From a checkpoint of a small image VQ-VAE.
Model: 1.74M parameters, encoder arch resnet, encoder norm batchnorm.
Training: soap at rate 0.0043, 10800 steps, batches of 64.
Data: trained on photos of plants and fungi (iNaturalist), 90422 training examples.
Rows from block 5 of the decoder of a small image VQ-VAE, named by matrix and row number. Each number is 128 + 32 x the weight over its row's rms, rounded and kept within 0 to 255. All counts start at 0.
After each channel's rows are labels from the 100 images, of 14976, where the channel reaches its highest value: "colour at peak" is the nearest of a few named colours to the mean colour under the peak. Only what is clearly more common there than usual is listed. The data: photos of plants and fungi (iNaturalist). In brackets: how many of the 100.
# conv: 3x3 conv (decoder.decb.1.0.conv.weight, 64x64x3x3, each kernel summed), inputs 0-63

conv.19 [150  92 115 133  92 119 101 143 124 129 118 123  98 147  92  92 192 169 116 210 140 177 149 110 102 142 116 168  90  79  78 155 161 119 122 144 116  38 113 114  82 121 181 153 130 153 109 144 168 157 101 144 137 123 202 135 178 148  90 113 111 129 106 136]
colour at peak: white (79)

conv.9 [142 129 133  89 111 106 180 170 133  91 172  86 173 119 106 124 181 193 154 153 171  84 137 140 126 101 110 151  85 171 124 176 204 154 127 164  86 110 105 153  89  96 137  99  57 151 128 118 117 204 105 139 114 119 122 118 111 157  99 150 126 132 106  98]
colour at peak: white (95)

conv.22 [ 98 116  72 113 133  90 174 200 137 158 137 113 113  62 138  90 161 113 141 153 121 127 167 107 103 135 135 121  89 142 113 188 179 141 136 146 116 122 116  74 173 172 147 112 123 133 184 158 124 130 109  84 148 110 181  95 161 184 124 186 116 145 121  63]
colour at peak: white (54)

conv.46 [ 84 178 154  83 183 111 110 151 125 128 115 134 125  97 100 123 151 137 131 108 111 112 103 171  74 117 130 140 127 151 109 122 141  96 126  86 157  90  50 101 183 131 127 156 123 221 131 106  75 184  90 111 123  76  68  99 106 113  97 116 100 154 106 108]
colour at peak: white (81)

conv.12 [130 160 160 121 129 122 118 173 177  51 113 153 152 104 105 127 159  88 139 199 116 132 110  78 115 134 120 141 125 136 103 189 103  97  87 134 120  91  65 179 131 145  82  88  63 194 123 140  75 173 100 113 103 139  92 103 120 131 143 147 141 141  90 131]
colour at peak: white (88)

conv.6 [103 146 155 129 127 144 125  92 127 104 155 158 194 160 102 129 119 165  98 101 196 110  73  69 122 139 105  94 130 106 147 118 143 113 114  91 163 105 194 165 167 108  99 107 122 117 144 168 119 109 108  45 128  75  75  93 117 101 137  89 139 136 148  63]
colour at peak: black (71)

conv.3 [139 117 122 123 110 130 131 148 185 110 125 157 132  98  88 167 105 125 149 198 111 115 134 107 150 135 164 125  74 179 100 169 122  91  64 170 117  81  74 177 125 168  67 120 127 199 130 166 105 167  96 135 154 113 111 179 135 181 168 142 122 136 103 104]
colour at peak: white (74)

conv.39 [145 156 164 152 170  97 149 113 174 119 165 147 117  91 120 148 127 161 111 172 204  84 132  73 144 164 123 151  53 172 104 105 102 122  65 163 150 156  98 124  92 132 121  90  95 160  94 149 133 129  78 143 110 152  90  84 102 137 124  79 145 162 166 159]
colour at peak: white (44); pink (44)

conv.50 [160 125 114 138 130 113 122  74 135 151 138 138 108 158  54 122 109 128 137 163 125 114 154 139 131 126  70  86 116 134 170 184 115 146 152 119 168 169  97 126 111 124 125 138  94 140 133  72  73 103 101 125 178 178 111 157  81 115 146  70  43 204 130 106]
colour at peak: black (96)

conv.55 [104 124 143 171 127 127 124  91 144  84  98 152 107  96 106 113 137  98 120 162 122 126 112  69 167 139  96 137  84 110  91 168 112  89 110 137 142  91  70 147 128 139  93  79 126 181 172 202 109 210 103 137  90  60  82 108 134 151 124 121 121 122  75 144]
colour at peak: white (90)

conv.11 [161 123 118 134  98 114 127 162 233 101 144 138 124  81 137 128 156 144 137 175 175 176 130 108 111 133 125 164  68 147  64 144 124  72 126 114  91  65 113 141 142 100  97 123  99 183 140 158  93 136 156 120 101 117 120 109 133 182 123 182 181 120 106 101]
colour at peak: white (87)

conv.13 [ 81 131  91 184 230  92 191 109  97 190 140 108 148 155 120 139 100 164 191 135 121 159 146 161 170 141 142 121 110 136 153 123 107 143  85 172  82 152  95 113 116 124 159  82 105 103 141 134 175 136  64 143 102 115 130  94 127 141 143 104 170 124 118 134]
colour at peak: white (48)

conv.10 [131  92  61 121 139 197 131  89 107  93 114 138 171 159 120 136  78 108 178 160 161 157 102 117 130 145 117 134 166 124 144 187 175 101  82 141  86 101 169 134 105 122  62 114  58 127 140 141  96 114 148 143 114 126  89 119 118 117 204 133 109 118 192 132]
colour at peak: black (97)

conv.2 [129 123 168 124 156 101 132  98  85 171 135 190 116 139 100  92 173 145 175  69 117  75 132  94 129 143  89 109  82 130 115 113  75 109 121 136 131 100 149  82 131 112  73 130 121 176 119  97 143 124 213 172 109 143 176  85  87 118 146 134 153 174 146 175]
colour at peak: black (67)

conv.24 [128 120  97 146 142 131 133 102  80 134 112 134 141 132 109  82 156 100  74 122 102 167 109  97 128 104 126 173 164 107 153 131 161 189 134 125 113 140 160  55 154 156 166 136 135 133 146 119 188 105 171 134 107  89 233  71 155 156  99 141 136  91 155 182]
colour at peak: black (97)

conv.17 [168 131  77 146 181 130 196 134  94 114  80 105 103 102 121 101 133 168 102 102 162 102 131 137 191 124 170  94  57  99 115 130 165  73 138 120 121 134 197 143 107  59 154  81 119 152 130 142 147 169 118 114 109 137 121 100 156  72 157 100 121 157 157 131]
colour at peak: cyan (35)

conv.49 [ 93 116 179 117 145 102 139 134  88 109 138 217 105 141 126 161 158 167  98  89 124  81 126 195 133 109 122  50 125 146 128 149 122 117 167 141 191 155 167 169 125  96 128  93 177 162 138  93 134  83 102 160 148 128  89 119 159 149  72 166  97 104 135 119]
colour at peak: black (46)

conv.54 [133 128 135 122 133 168 162 112 130 115 128 127 147  75 192 141 100  89 177 135 122 167 145 134 106 164 156 169 138 135  78 165 118  95 141 170  68  98 165  89  88 122 116  85 106 110  83 101 110 137 193 167 113 158 141  90 115 125 116 161 128  68  52 178]
colour at peak: black (97)

conv.60 [160 117  87 121 172 163 228 146  94 126 118 107 104  83 160 105  68 130 135 107 127  80 115 158 152 115 154  98 122 135 118 158 172  75  88  72 128 124 152  90 103  98 116 101  88 126 130 150 114 135 120 119  81 156 101  79 131  61 118  81 112  77 138 148]
colour at peak: white (87)

conv.25 [120 143 142 124 139  78 166 117 159 103 150  66 159  60 177 162 147 126 134 203 137  96 135  90 124 115 146 114  59 155  96 161 113 127  70  68 150  98  87 111 135 154 126 137 120 175 117 134 114 162 105 133  75 115 142  83  93 188 108  95 124 148  98 145]
colour at peak: white (94)

conv.28 [ 94 162 153 126 159 101 145 150 158 155 126  83 116  80 126 155 114 107  57 137 111 125 119 117  70 147 100 114  84 150  63 146 187 104  99 130 100 131  98 124 186 172 135 103 132 196 125 167 104 135 100 115  85 130  73 141 190 158  90 149 141 105  77 138]
colour at peak: white (84)

conv.26 [116 122 179 138 125 164 129 161 114  41 116  65 102  98 119 149 118 134 152 203 111 112 105 131 156 158 132  93 119 118 107 205 133 157 156 181 143 107  93 176 133 137  74 107  82 138  97 117 152 157 117 148 149 130  92  98 127 161 159  84 127 109  68 164]
colour at peak: white (37); cyan (31)

conv.0 [107 118 115 129 116 108 137 163 147 144 180  98 119  88 135 119 177 141 114 147 127  70 102 195  72 147 142 113  88 138  82 125 151 141 111  89 123  94  39 131 158 135 172 125 107 186 156 163 120 138 106  86 149  80 115  85  87 188 114 128 140 125  67 152]
colour at peak: white (93)

conv.16 [116 143 192 150 144  80 134 109 194 142 122 120 100  71 106  69 158 122  94 132  59  61 106 146  96 145 118 112 129  93  99 169  98 146 167  78 160  83 121  96 129 108 156 141 125 110 108 111 103 171  98 112 119 129 123 141 162 139 128  74 155 107  55 156]
colour at peak: white (75)

conv.1 [130 116 131 107 111 102  66 109 125 142 120 148 109 161  76 134 152 101  87 138  94  90 129  92 105 118  90 151 159 151 210 126 140 190 110  94 157 147 112 127 197 178 143 165 148 114 161 149 103  93 102  86 112 123 150 198 105 124  73 101 127 181 165 100]
colour at peak: black (91)

conv.5 [117 151 135 118 183  97 154 164 116 147 117 131 133 119 190 124  89 126 127  60 144 158  78 139 176 116 169 132 131 160 136 159 121 127 126 193 129 135 184 127 163 111 157  95  88 168 112 168 188 146  82 146 114 121 133  90 112 133 104 192 219 107 110 132]
colour at peak: white (61)

conv.45 [126 111 105 153 153  92 103 167 109  63  76 182  96 155  89 156 173 104 114 104 128 116 166 126 181  99 153 121 179 122 166 143 111 121 153 135 149 149 159 164 116 158 134 104 138 170 163 198 166 133  72  92 144 115 113 186 193 140  88 131 162 153 156 131]
colour at peak: black (89)

conv.23 [ 98 132  66 143 166 122 174 143  70 163 113  83 181 141 101 114  96 157 112  88 144  87  41 148 128 131 131 109 139 135 111 127 214 137 121  75  81 121 143 112 143  86 182 149 116  77 116 139 125 117 108 109  94 145 132 130 144 104 154 113 139 118 194  91]
colour at peak: black (86)

conv.57 [123 123 141 115 142 122 106 147 158 125  79 175 101 140 151  80 158 133 145  77  98 136 166 105 147 175 162  78 114  53  87 119 130  83 170  96 113  97 139 146 170  78 109 173 122 148 140 173  96 179 180 112 138 132 185 130 122  77 155 135 162 179  88 131]
colour at peak: green (33)

conv.37 [106 127  53 114 131 138 129 131 142 135 131 134 149 180  88 159  99  59 128 173 171 123 187 143  93 137 126  90 136 122 121  67 151  80 132 105 130  86  92 153 118 131  97 131 107 158 141  67  87 141 124 165 135 188 115  97 150  71 116 106  76 135 170 183]
colour at peak: black (63)

conv.59 [141 129 131 124 104  77 143 139 200  72 137  99 213  90 149  84 119 129  91 157 136 121 142 106 134 118  95 173  58 151 131 116 141 122  79 156 165 121 102 109 102 136 126 112  61 197 107  95 140 166 106 139 115  88 117 106 111 180 139 112 111 146  76 103]
colour at peak: white (93)

conv.48 [120 126 182 181 117 114 168 114 105 100 197 100 124 105 109 171 167 147 131 179  95  67 121  90 143 102 111 160  61 190 144 135 139 166  88 170 110 157  70 137  97 127  87 105  89 175 145 126 147 137  96 124 159 138  86 127  92 134 126  94 107 100 113  93]
colour at peak: pink (50); white (43)

conv.40 [ 90 167  94 123 137 118 130 175 190 146 170 135 112  66 102  97 159 164 107 159 123 148 113 172 136 175 140 162 115 113  84 153 116  87 140 105 136  69  98 171 158 104 128 160 125 145 180 190 142 174  68 106  74 111 109 120 158 154 128 176 130 118  93 161]
colour at peak: white (92)

conv.21 [ 96 154 118 107 149 172 178 188 175 156 196  99 149  88 134 125 137 130  88 175 119 109 102 138  67 134 112 137  21 168 116 128 143 107  78 125 166  90  73 118 146 140 135 109  77 124 145 163 131 147 112 105 108 167 137  88 153 144  91 143 129 123 110 148]
colour at peak: white (89)

conv.33 [117 173 134  91  20 140 106 147 101 174 172 117 119 106 160 117 147 119 142 182 166  66 126 126 114 105 146 124 104 121 111 166 200 158  90 167 118 108 138 154 121 123 120  91 119  78 112  71 131 144  96 169 153  97 106 151 140 123 101 154  73 123 122  80]
colour at peak: white (91)

conv.53 [171 125 133 137  65 132  77 117 120 115 131 154 189 176 128 177 119 123 123 154 173 179 138  62 170 116 115 155 185 158 133 115 122 108 104 168  96 132 166 164 115 128 116 150 165  79 105  95 168  84 154 151 111 118 175 129 140 148 102 184 134  94 196 115]
colour at peak: black (96)

conv.43 [ 77 127 145 107 155 136 172 148 159 128 121  48 167 103 128 135 135  82 103 152  70  97 142 119  73 158 111 115  45 171 118 156 177 180  68 156  95  85  87 133 103 144 136 124  75 157 134 142 120 158  96 141 139  95 119 139 131 164 112  91 115 128  95  98]
colour at peak: white (91)