Rows from block 11 of the encoder, named by matrix and row number. Rows with one number belong to one channel. Each number is 500 + 40 x the weight over its row's rms, rounded and kept within 0 to 999. All counts start at 0. Numbers have three digits each. After the name is the row's rms in percent of the matrix's.
# convs0: first 3x3 conv (encoder.blocks.11.convs.0.weight, 96x96x3x3), inputs 0-3, a 3x3 kernel for each
# convs1: second 3x3 conv (encoder.blocks.11.convs.1.weight, 96x96x3x3, transposed), outputs 0-3, a 3x3 kernel for each
convs0.0 106:574457530545508492498547507471464501554578529429504501466545492521505526468470503518513496494494489549505471
convs1.0 100:476497474506477489485502481498467522528512457529567488557450546593478502504446506493533487537436540471494490
convs0.1 097:480458458453495520497546531543525520460484500518469503505458493539525453486499479521470510492460515518487494
convs1.1 097:443422549509515480539528509488525479487506445490422476470507440568427473533488453446484501462493569445536515
convs0.2 085:542497499540522531529503540541541491492520484558521508517471504486480506520505482512504474560494523471491508
convs1.2 098:520540495511506459578547523488523501543516460521499503476526493477547513531511516493525504509518444519507489
convs0.3 095:525515543491528474519552450516510424494481457539459455512499457491484424606518504517479426452442477486545473
convs1.3 090:522496507518524461510420511508462483517518516552540565429562447516556535496456470514451518495490564495595531
convs0.4 101:493526445529498463494482496430471493489561521525528475547494475499477447528484479463472533532553523582529509
convs1.4 092:510502507496545469523484496555481450511446560483526518461513502484525536462506500475508526525477444503499529
convs0.5 103:488506519464525553532598461493470445532487520539449513566457556492534504488553470497507486497490457531525481
convs1.5 103:498463510545518515505512525518473454523484568480518484507445490498478546488530470491440453517510542441561481
convs0.6 101:525517556441467490523481583526523490506502456518461508374486481582506551461522453470511499490506550494522509
convs1.6 109:457516603505525467512535521576471444490512534479500456514418475564482446487524567465483475473521462455458515
convs0.7 101:511510447545489501502434507467479542523532475505482509542522456483540534553545532543487520474455516470510509
convs1.7 097:543506507431560513525437584495461575532544508503489487509467544432524540506550483528460497500535535588501483
convs0.8 100:481469501515528472516500502504470526440491569493537525455500512471517496501489467469532538450485495473499536
convs1.8 101:479558549543478503470492519554455509437512558508505534495459481504558484504514533440463512498474475491516525
convs0.9 098:488440520530504466513456480479520523496430486452522499497501486497491559509553529482522538493517471478477522
convs1.9 101:553489460473500488526477473476507492497617484495495470463417534542434618495493494470509478557541517537473508
convs0.10 095:450504444464585475492527525485503471481561470517542420527529536501471509477544561460537442437519431502497492
convs1.10 092:545509424489474478521527500477495482569471505482515542475505534508518484512517461503511453516466483525491536
convs0.11 091:443523486452479519494517526438525580473460464598439484495452499372457505538466522480555462468517520479473515
convs1.11 088:479428447488483463471548505566567427520535505512508487518501522553511542542512463521519520484545540507479537
convs0.12 092:583487445458520508443458528426485513501546486502473546482512548536472504513515551513485519513474457451509535
convs1.12 098:544439489514493522508490530492469556470530467530537487424547494474463564520449467497500479498540433503496421
convs0.13 097:528448509519397481510453506479494464459479475472506478506474480495567460502457501503459477489555504497525520
convs1.13 109:496530529527402491480522470511475517528450495512487527450527516533392561510478475522542505493434500507493474
convs0.14 104:538508475462490488503552539516514544495474510554532509519463478427608419491488472475553455489524526449486468
convs1.14 104:511570527509526524534475502532482542505456546511511488508454531508451487509452488515553520528466548545528483
convs0.15 099:501490490421551489548489462461501484443498470490536486508538532577532541524467481498513505488513503478495460
convs1.15 093:495495538519495534501518487512483533485542488490488550525451518529415450506452467475484536463550502497503503
convs0.16 107:511529488508389463483465500476491443471432517525524562498441522523516538448470549535514522481477488505429524
convs1.16 098:551536527526437551509513445462521511570515522506459451428514478450579495476467531450584491506508510468526478
convs0.17 098:528530510451590499558493434489499452522492465460474481550448498461530521496509481521527500449487524486485480
convs1.17 092:543513473522507462497494460602545545489506584550516527485525540550509474562476475611534494474482619531516566
convs0.18 087:517492483490438478520503527553494498525476480508530511484525486532474517529487483491408510482394501518493522
convs1.18 095:466521501435600550446529486540542518488594505543524534491518521514616561492567567503508470503557502488527561
convs0.19 100:484465537486482519511480528516441497515448492529460522475520491493522458496410488515458493490497502493480486
convs1.19 100:496547499478524522455402526516481501556511524519582475499518572439532512473478584451516502507599497440503511
convs0.20 104:480553485502588548503450508457460421439553504508537504501556527516488428517463435420458508427442571518503534
convs1.20 119:453487483486569498484508517495500457477360495522525511540526457579409469460499548530513526477479450498471531
convs0.21 093:486405542526544492435495494488522462539492454501478533515516442502487527568540499479486538461530500518512456
convs1.21 087:518514535511500504535529453503462530513457465501567512517530472479499535486490495488475428531514512500545519
convs0.22 099:492544543508463497478491454464493485523562455546527498423519451524422471562479460507476503491519530467509487
convs1.22 089:475512540486474482434449517527453467490516483533499527498481479572551436525510526547461471508478516538454509
convs0.23 090:541506484510503493489532476507533461499477488474456468514498580508478490461336451565565532570556534457518511
convs1.23 081:455454414526554567533533550517560517548475508575528594488537504472463489393517513483486513497473453491475508
convs0.24 106:475551514520492529518442481548504517515494479516544584511591487475526519451511483462497515456488525504524492
convs1.24 103:581533469482566525471508543524475512487511479534502489526520439448484626566430491485459511486476540515531524
convs0.25 098:470511501550334519505461553447520506463588505542507495475435531487494500516476524462552572571464475522506524
convs1.25 103:500566470589549505520516533485479504502372491452469546526483489464513494474573488497472480458543432464439497
convs0.26 094:438425457492597492487531488448530543480486488526436493494469495477504525588530525529453477487457449426504392
convs1.26 087:458489515507468426521472492496457469438534499457442505525518531476431488405417456502490524537519484533558478
convs0.27 100:493449550565453567488513508551492514553539482538516507490493447451486514484500456517484464512465530454500462
convs1.27 085:451518499444516472445462561483479470458454437478514510541478559434491608478488510503456502515530471491497509
convs0.28 111:511466479501509490454543546569471429511496496571557472568470496472497515549531513481474479530482504497509527
convs1.28 098:505439456492524508490468452487523538521459480470538484494473556461500523531463505480512495502473429478536471
convs0.29 088:484477426505613477545523459568451531492503529498508453457483481510463479480470589543557524533485430451434419
convs1.29 100:514555499588497484571536521510460512480451535464472548476441473437500471525450506537483530530579451452468465
convs0.30 113:506480468506481471493465512511479519517580551491492477530491470483482516516432517520457480495522532487472487
convs1.30 095:498498499543590506536516558474492496460514482473535451419477508515521513475493479496554523511563427494471415
convs0.31 102:492491470508636528471555494506496481507698441545453567452501488481647531534440489495450491496543458512527533
convs1.31 124:479483487496613550549492527491494476518449469474510467531451454525587411515467496463450473514529481479522530
convs0.32 096:519487520518466528508461510481540522488510511487485527405446476424448478433502509443420530489478527483457526
convs1.32 090:552478469579472473507520437504526519486508530494515567536461506483486561490521598505505485492514497486527510
convs0.33 107:568475512625451499518546507505510448523491485462475512524489446453558453569555490484497497555470481519502509
convs1.33 100:493496511519537498565486447537498540513491462552545539516538469614488494496510514503458509501521501526528528
convs0.34 102:501578474574508465503491471527493538498461455502492549546490504512528447509485405509524498521505489501477525
convs1.34 096:590528471523485437557447430379433467474523567547517467517465465491505429460543493427449495492484509519494554
convs0.35 100:474536520512500480485462529533500474593468446481451547535460523413480519499479482452466485474434450453453485
convs1.35 088:518469498425529486488529522461447503503495486502511504558509438525487423542486490508533492499522502499524516
convs0.36 108:456441477409542554513520473452482525488491521483521495489464537431509523488548495489541535460546517469524499
convs1.36 101:439474543500446505454507543525482487493505463506447460540444539533449505504504462558486514504473507466480406
convs0.37 101:499524538498541546537520429469515504500522503462472452526540525579568548459500465452461476452480466483405561
convs1.37 088:562501452528546454488464495492541476523475518503514504553421479568443458440519440454553487526572554542550510
convs0.38 098:498685517490494443535488487500513519506548525541500468497523523511478486501556481466490505549500459475455470
convs1.38 115:479509527508525504509493460493475490502459507542343533525497465505480463428452531534481483535494485467441507
convs0.39 107:508486539480628512514481497489515480504577478483492442502491522528602517506582499470507518470597477507420486
convs1.39 117:486459500537515540473463497519528494477454540463505512462544548530467542501497532518549504514389568495543543
convs0.40 116:499452517527501472518547463512465519528519549526453492516511535501467440511529536461458514503471510536494492
convs1.40 111:466465484552450529513492475514512504534488497489505522493558482482545450464440521492480487555518481484521471
convs0.41 101:540531521473534519512455459530503493470510523497594530528523491510459475479417486459558523539611544525473460
convs1.41 089:538494506487581516481541509531475514471461529538558493526448532538563496518499519528503477469404476486484528
convs0.42 093:474488513544465508525521427486502434542488447548499479510460469560504472413512497479488533568461571520534482
convs1.42 087:515543505443535481454489494495485488483528415537503488499466537455491461561488523513479502403498491451480470
convs0.43 100:535552488552563499411488497479496523536605518478506464465420495560442515457517559544544512449485481525496512
convs1.43 091:489606524491473502493403463501464500551456460540533523491470490450547471502578562495556508494510546518451490
convs0.44 100:530559457497479467536521485502510508469518550500511486571422493474513479465500496441471453483448533482547482
convs1.44 102:455505511552480493503570493536449500462512476511534502510486448477465530453500467485433465516543497609533542
convs0.45 099:513562517570628525511537526549593513520511511517534505497502508491656526504516473508469492512513499514489486
convs1.45 126:510506509482422457497486477499503539544530512467487495516533478503513489509506492502518508499495509525525492
convs0.46 096:520586503509482526536624536427490483507523472531516470560518468517598592447487490467480457509475549511469516
convs1.46 097:505505482509496513533451453422478520536556449541499571554528481481458494526487473494554515433531507459526559
convs0.47 093:566544501500454453477442526563557563499504541499503439467467392504463484457522488557623558508524504533572487
convs1.47 088:541528563529494465608552506507553516512502582423443504492472551516540459585529485463471476487508501458414444
convs0.48 103:497548490509408476510551541490521538472505499480491489522510467546473461495480525515541497548484456481443486
convs1.48 122:524452500443512438500496488488555480586491516513520547504481527548385451519460541502506474534545518515529510
convs0.49 092:577517519530488499482470465504473505526496518513556564480470486458491580500532528515474449497491463477485511
convs1.49 105:540542482500539517530455475450440527455437434483477490532483473494445474476519467506524486517475495501530488
convs0.50 096:489521554484474492482517539513529467501520488479541507470492504443513539545444441443478513483516520536484517
convs1.50 093:505571498460569528431455539506487482475494461481434401565490481466469530524490565553488539531509499490493513
convs0.51 098:504491525530463485547447523472499475534482511511541515480588534514618509530561553516452475522471517516484499
convs1.51 087:479505535462515554500507496530503484472514511502556514472513542475445468423406552506534493505537424527562510
convs0.52 107:522540465485513519463482487443490457520476492509495503496426485590506518564530490550531484499431505464470483
convs1.52 097:470531532489535510472538555467522491488516519451490488538420465493543495489517478493573514478537499550443494
convs0.53 086:519500514471463546514508499480547530483489559546499493515489532463434446545471583484525472493482490464537525
convs1.53 093:528526547506508525507538497528461535484506487512471452505600449471452526489492538462519437495523518476468447
convs0.54 107:526480546498484446477600503508469487523506534527529522543537503412481549446562566508480497496466496513610481
convs1.54 099:507509426547477507502494539524445544476491499532493492485428551435566528524461447551454573526499480514483453
convs0.55 101:486500521490448568636412522477489513470507513531509513510509474515490431549601446538489503520491457527408480
convs1.55 092:517515541515502476460515531511506514489499479481517534534497521593468477433487467499560440485525479481525476
convs0.56 106:561489504518487559532476476443457455525463483537469514447415480473565485469530441530506465535502497474503505
convs1.56 092:547490457527496482510516487440466489543470489530506463510460553523427589528530566533476547491515478544512474
convs0.57 100:479496544461635463531553523501477489468497544527490470543514563463482494497479482476509493520511527492528499
convs1.57 121:511490520501500540533512488540485479511434460511478517539505490546543446465501476482516531486502527520505534
convs0.58 098:478573546439519464430457415473474471568520468519493519514488511460528472524549498467500519431521500566458500
convs1.58 086:535478471513532451472504461465508497498556483457513508450547483549473528569483487486502473472481527457453554
convs0.59 100:447494498490533547427517540418522535451555491443514496517534502450470559474506571501468468497495510442506547
convs1.59 090:452504548494484526424535586467515533510511453455549499473562492517487506494498493483476573522500476530532505
convs0.60 106:499562478495431539561499498474497517519559632495495495561525476507489580502492549483521496524478574532483470
convs1.60 097:470442543519475439422494423504511477449487496520506467500557535398539519493557500526513459435545521515458481
convs0.61 097:491502544545441513532481507523554471558337491461434487496546485522497547572498510521473451478503525521488498
convs1.61 095:528480499477505531483488498494494483525527519517547523503461469422510512505450522478503489483539521514450546
convs0.62 092:472551470506450514506544505463509459527501424513529490537480422542407478549575495544509543503457484520456454
convs1.62 096:397478479424521598458561502503535534550500495547537562499502470519595430571513449504492496495516503486509501
convs0.63 100:526499567540531474491504557451477490438477513491471519470482458539468519510534501460517495545586519466511481
convs1.63 086:517496517522435553520505559474476488480531521468553499518461537438506509555489503525502515507439479465448497
convs0.64 093:454511502518486433494540476503456492469488428521477518545506469456425516549474463491587494493493555488527449
convs1.64 085:442495460460500510481508485507529511530539485480523522555540501511523537461541482514507460456458501421479479
convs0.65 104:477510470699513493527503454486517452618489512498502481544515501709511477512494474455507507538450502550505479
convs1.65 127:452532483529418515498479454466470486454509544450470503499499561493488481503497521459507506447544473491491523
convs0.66 088:580579608511476504485498483514485504497507554436519447461533454453479488554435465505560523485503515457534504
convs1.66 087:497497428512439518353379428541490516483505508514513506536559547570449514530488473528501481503475502477518565
convs0.67 108:483485516526686522466513498493528477467382478506484504473527510513515546508510519513473511510530533508540516
convs1.67 149:493516499469513448524490537525492513504438514521475490505495501482435458480484507514511490543448531537523551
convs0.68 102:513532532517445485549551555549552465491520472477582490463509447500547556519557475516500513478504460500542513
convs1.68 118:444541569503542536531475507533518481474502507461452465508509477510537438470521530541479497522501491426462480
convs0.69 103:494468516469521611472479469567509523478523555472493520519494527431521546517489512513484526491466481527477477
convs1.69 100:477486513496509527406482499514497496475468390513571523428515477458473483535556474509562449440485484511495456
convs0.70 109:512503555596448447536517521461503523447523424520521531500526467529479441493501571494490495541436485455469522
convs1.70 108:512507470529549535493545496520508492464564482431533505469464498530473520477543460474511482505541369471502550
convs0.71 111:524405461501522527478493451486481493528524503518548492546588581466443501525482472514493487519567465493472506
convs1.71 094:526508533484525494488529446527494519565450504502514504496493471573433523408456482513520502500526456522519520
convs0.72 102:482514498460566432448556492479474490514534425544514498510494536444440528531517442505490514487466499468470499
convs1.72 096:517501528476538455463481461526523522473436519579510504500519493509523501484508520548478526418550517501458449
convs0.73 095:547479474480555450446467454450430531484447544443408547451463481394406474491459450436499555455560524445579560
convs1.73 084:548518423526438478512491526449556487471492498559487464489590484478558590552498493464451484446465533398497479
convs0.74 092:532486572524492508497468533499562501536507442584439463548452412463484467502519484459429475446503513468500462
convs1.74 092:518409539430444481536484508558546537511563545535543545499573514532632579493552422511455543490488575474505522
convs0.75 109:564483524558513473525553474527580542533521478484487462500515447533530508547544549484431488446454455442446440
convs1.75 096:473531494550516499614523481483523493551465517501481496433513444485487474584482491501534544533537538522542508
convs0.76 110:520508481532548464501438512480486515506507487489518520495547486570455476488568507491502506484581430510454511
convs1.76 131:501533529468522466498481518475512485504619484509505514497513515448388468487506501476513508516517534492504523
convs0.77 094:490468494453536520504485464542508485513519471498461512483526495528527503506469481509488472487562483504482454
convs1.77 113:494524510523524519483526527493501558500332507497543494502500463488504524460553482538518509516403482525528446
convs0.78 096:475468520486544564581388536517431495533528573515501506514512482500526457539490530523519470454492533552436512
convs1.78 099:489518538487490504465482567448533462458535534493512456506502417507477466522441437452559435478499577500423466
convs0.79 102:521541457531480526576516463492513481501485529499468437507491498516475511583505492540477478488448444463486468
convs1.79 096:515543514542524473476522494503509517442524493537495565479447531446472537497542492516506533558511499509486500
convs0.80 102:453485501509442422463493513535510529541451496506506516479534503523555499474483485515439503489531519457528500
convs1.80 101:571466495544527507478445499490514548493493487456473411526479496537502532568512480462506528492490509484519453
convs0.81 096:497530451521528509561469508430458479536515471550478527526478477491491481506526502515482467478545483480548526
convs1.81 096:488497502521510522525479536485580496546483523509497564458486522511553507464523506449469517510479542493486483
convs0.82 101:489539464503541514503465483494470448538522500445399491557517509552468539466596440462450478502477464522479500
convs1.82 097:529570453518506582516529523497479542513534519508539514515500508516464445472499488500462529513480504506509527
convs0.83 101:514499520454480462475541441486435499411476515505492500481480496496572516502553547588520556510508543482510451
convs1.83 100:455576505545478434494533397525477479485497495541523513429480495511445466458473466478500478491489439450499460
convs0.84 108:508427518495466514575509517493502511457518465563497552485519472559541555489532491509470498429481497444504452
convs1.84 101:529549496505537493507510520542516430541489557553503493525462545482501494456522464501556525561498534502553571
convs0.85 105:521466447531470523489574483496454528499509467499532518452439506586532526486585502508477516502479485489540429
convs1.85 110:539576436518495537513532527516381554489534498519506510525447547467472524522450516548454537495503526501510512
convs0.86 109:459435469485534466469471462475474519499484479486496510513517453565450489579481514479445488469568490484526582
convs1.86 109:543456465479606499438516467535500535476405522515549512451546487477561511473458491471500471482467487497523517
convs0.87 102:532574554496565616436508620478425457513470476527472464556574454528603550421492556489472456469534539503511521
convs1.87 097:438501539457442535439465496538481452543519516546554492468488480425475468603432476528490461551505528491472498
convs0.88 092:496573523468439475516439508497458481480513502492467521486415505460441483482537456436432424505500390550510516
convs1.88 094:492509493545565498485528366488505499513410492489432499498444497488499516460506445508482482532578507567558537
convs0.89 099:546492464488436543507478490475498429483546512579546485448478525523469448498481458451394414430432548472527566
convs1.89 101:449495500573556500413498500446423454414498483456485548493628476605637487463453478509496496540553501521541504
convs0.90 106:508513532512312515523514550510524478454534557494502482495494501505545509537553429531570521603446489481490525
convs1.90 110:508466482531441488582530554499490485432578502523458466509540529451439480485434516472475492495457496475535427
convs0.91 112:456504460466455512515457519525538462484602475488486659471453513514462557522573546510460538480542460513455537
convs1.91 108:549507534495578517523500504499502436464512531493467471475542503517455563481487493452559482524512503509498460
convs0.92 096:466516534523667507486513479502500478528568476527523455519465478503440470542475459543511513460544501477448517
convs1.92 106:467389440386393384388380408485469475502542529514514406514527472554572483522546514482505520499477536503504513
convs0.93 096:509548452516489468475566485479483522473536508438437498499524514491467500410467509492521444529527496423468559
convs1.93 093:476603583502554549590472511515544525514552565559515567525593612485465463452465488476479496520471526513504498
convs0.94 089:471427409517503490502522541487501516534536523514521488514519536556481414490476479561490502502532481526564511
convs1.94 086:469447470492473516518502457522508447474477431449495457520548476503465430462404462444482477478477467467491470
convs0.95 090:537459526354449478505507487492481459539524508437503480459484485520466458474523472513463500489509503516543548
convs1.95 087:543509436591554451530473546491463483428460512562494475508500523478530524473512550488451554481519435448505511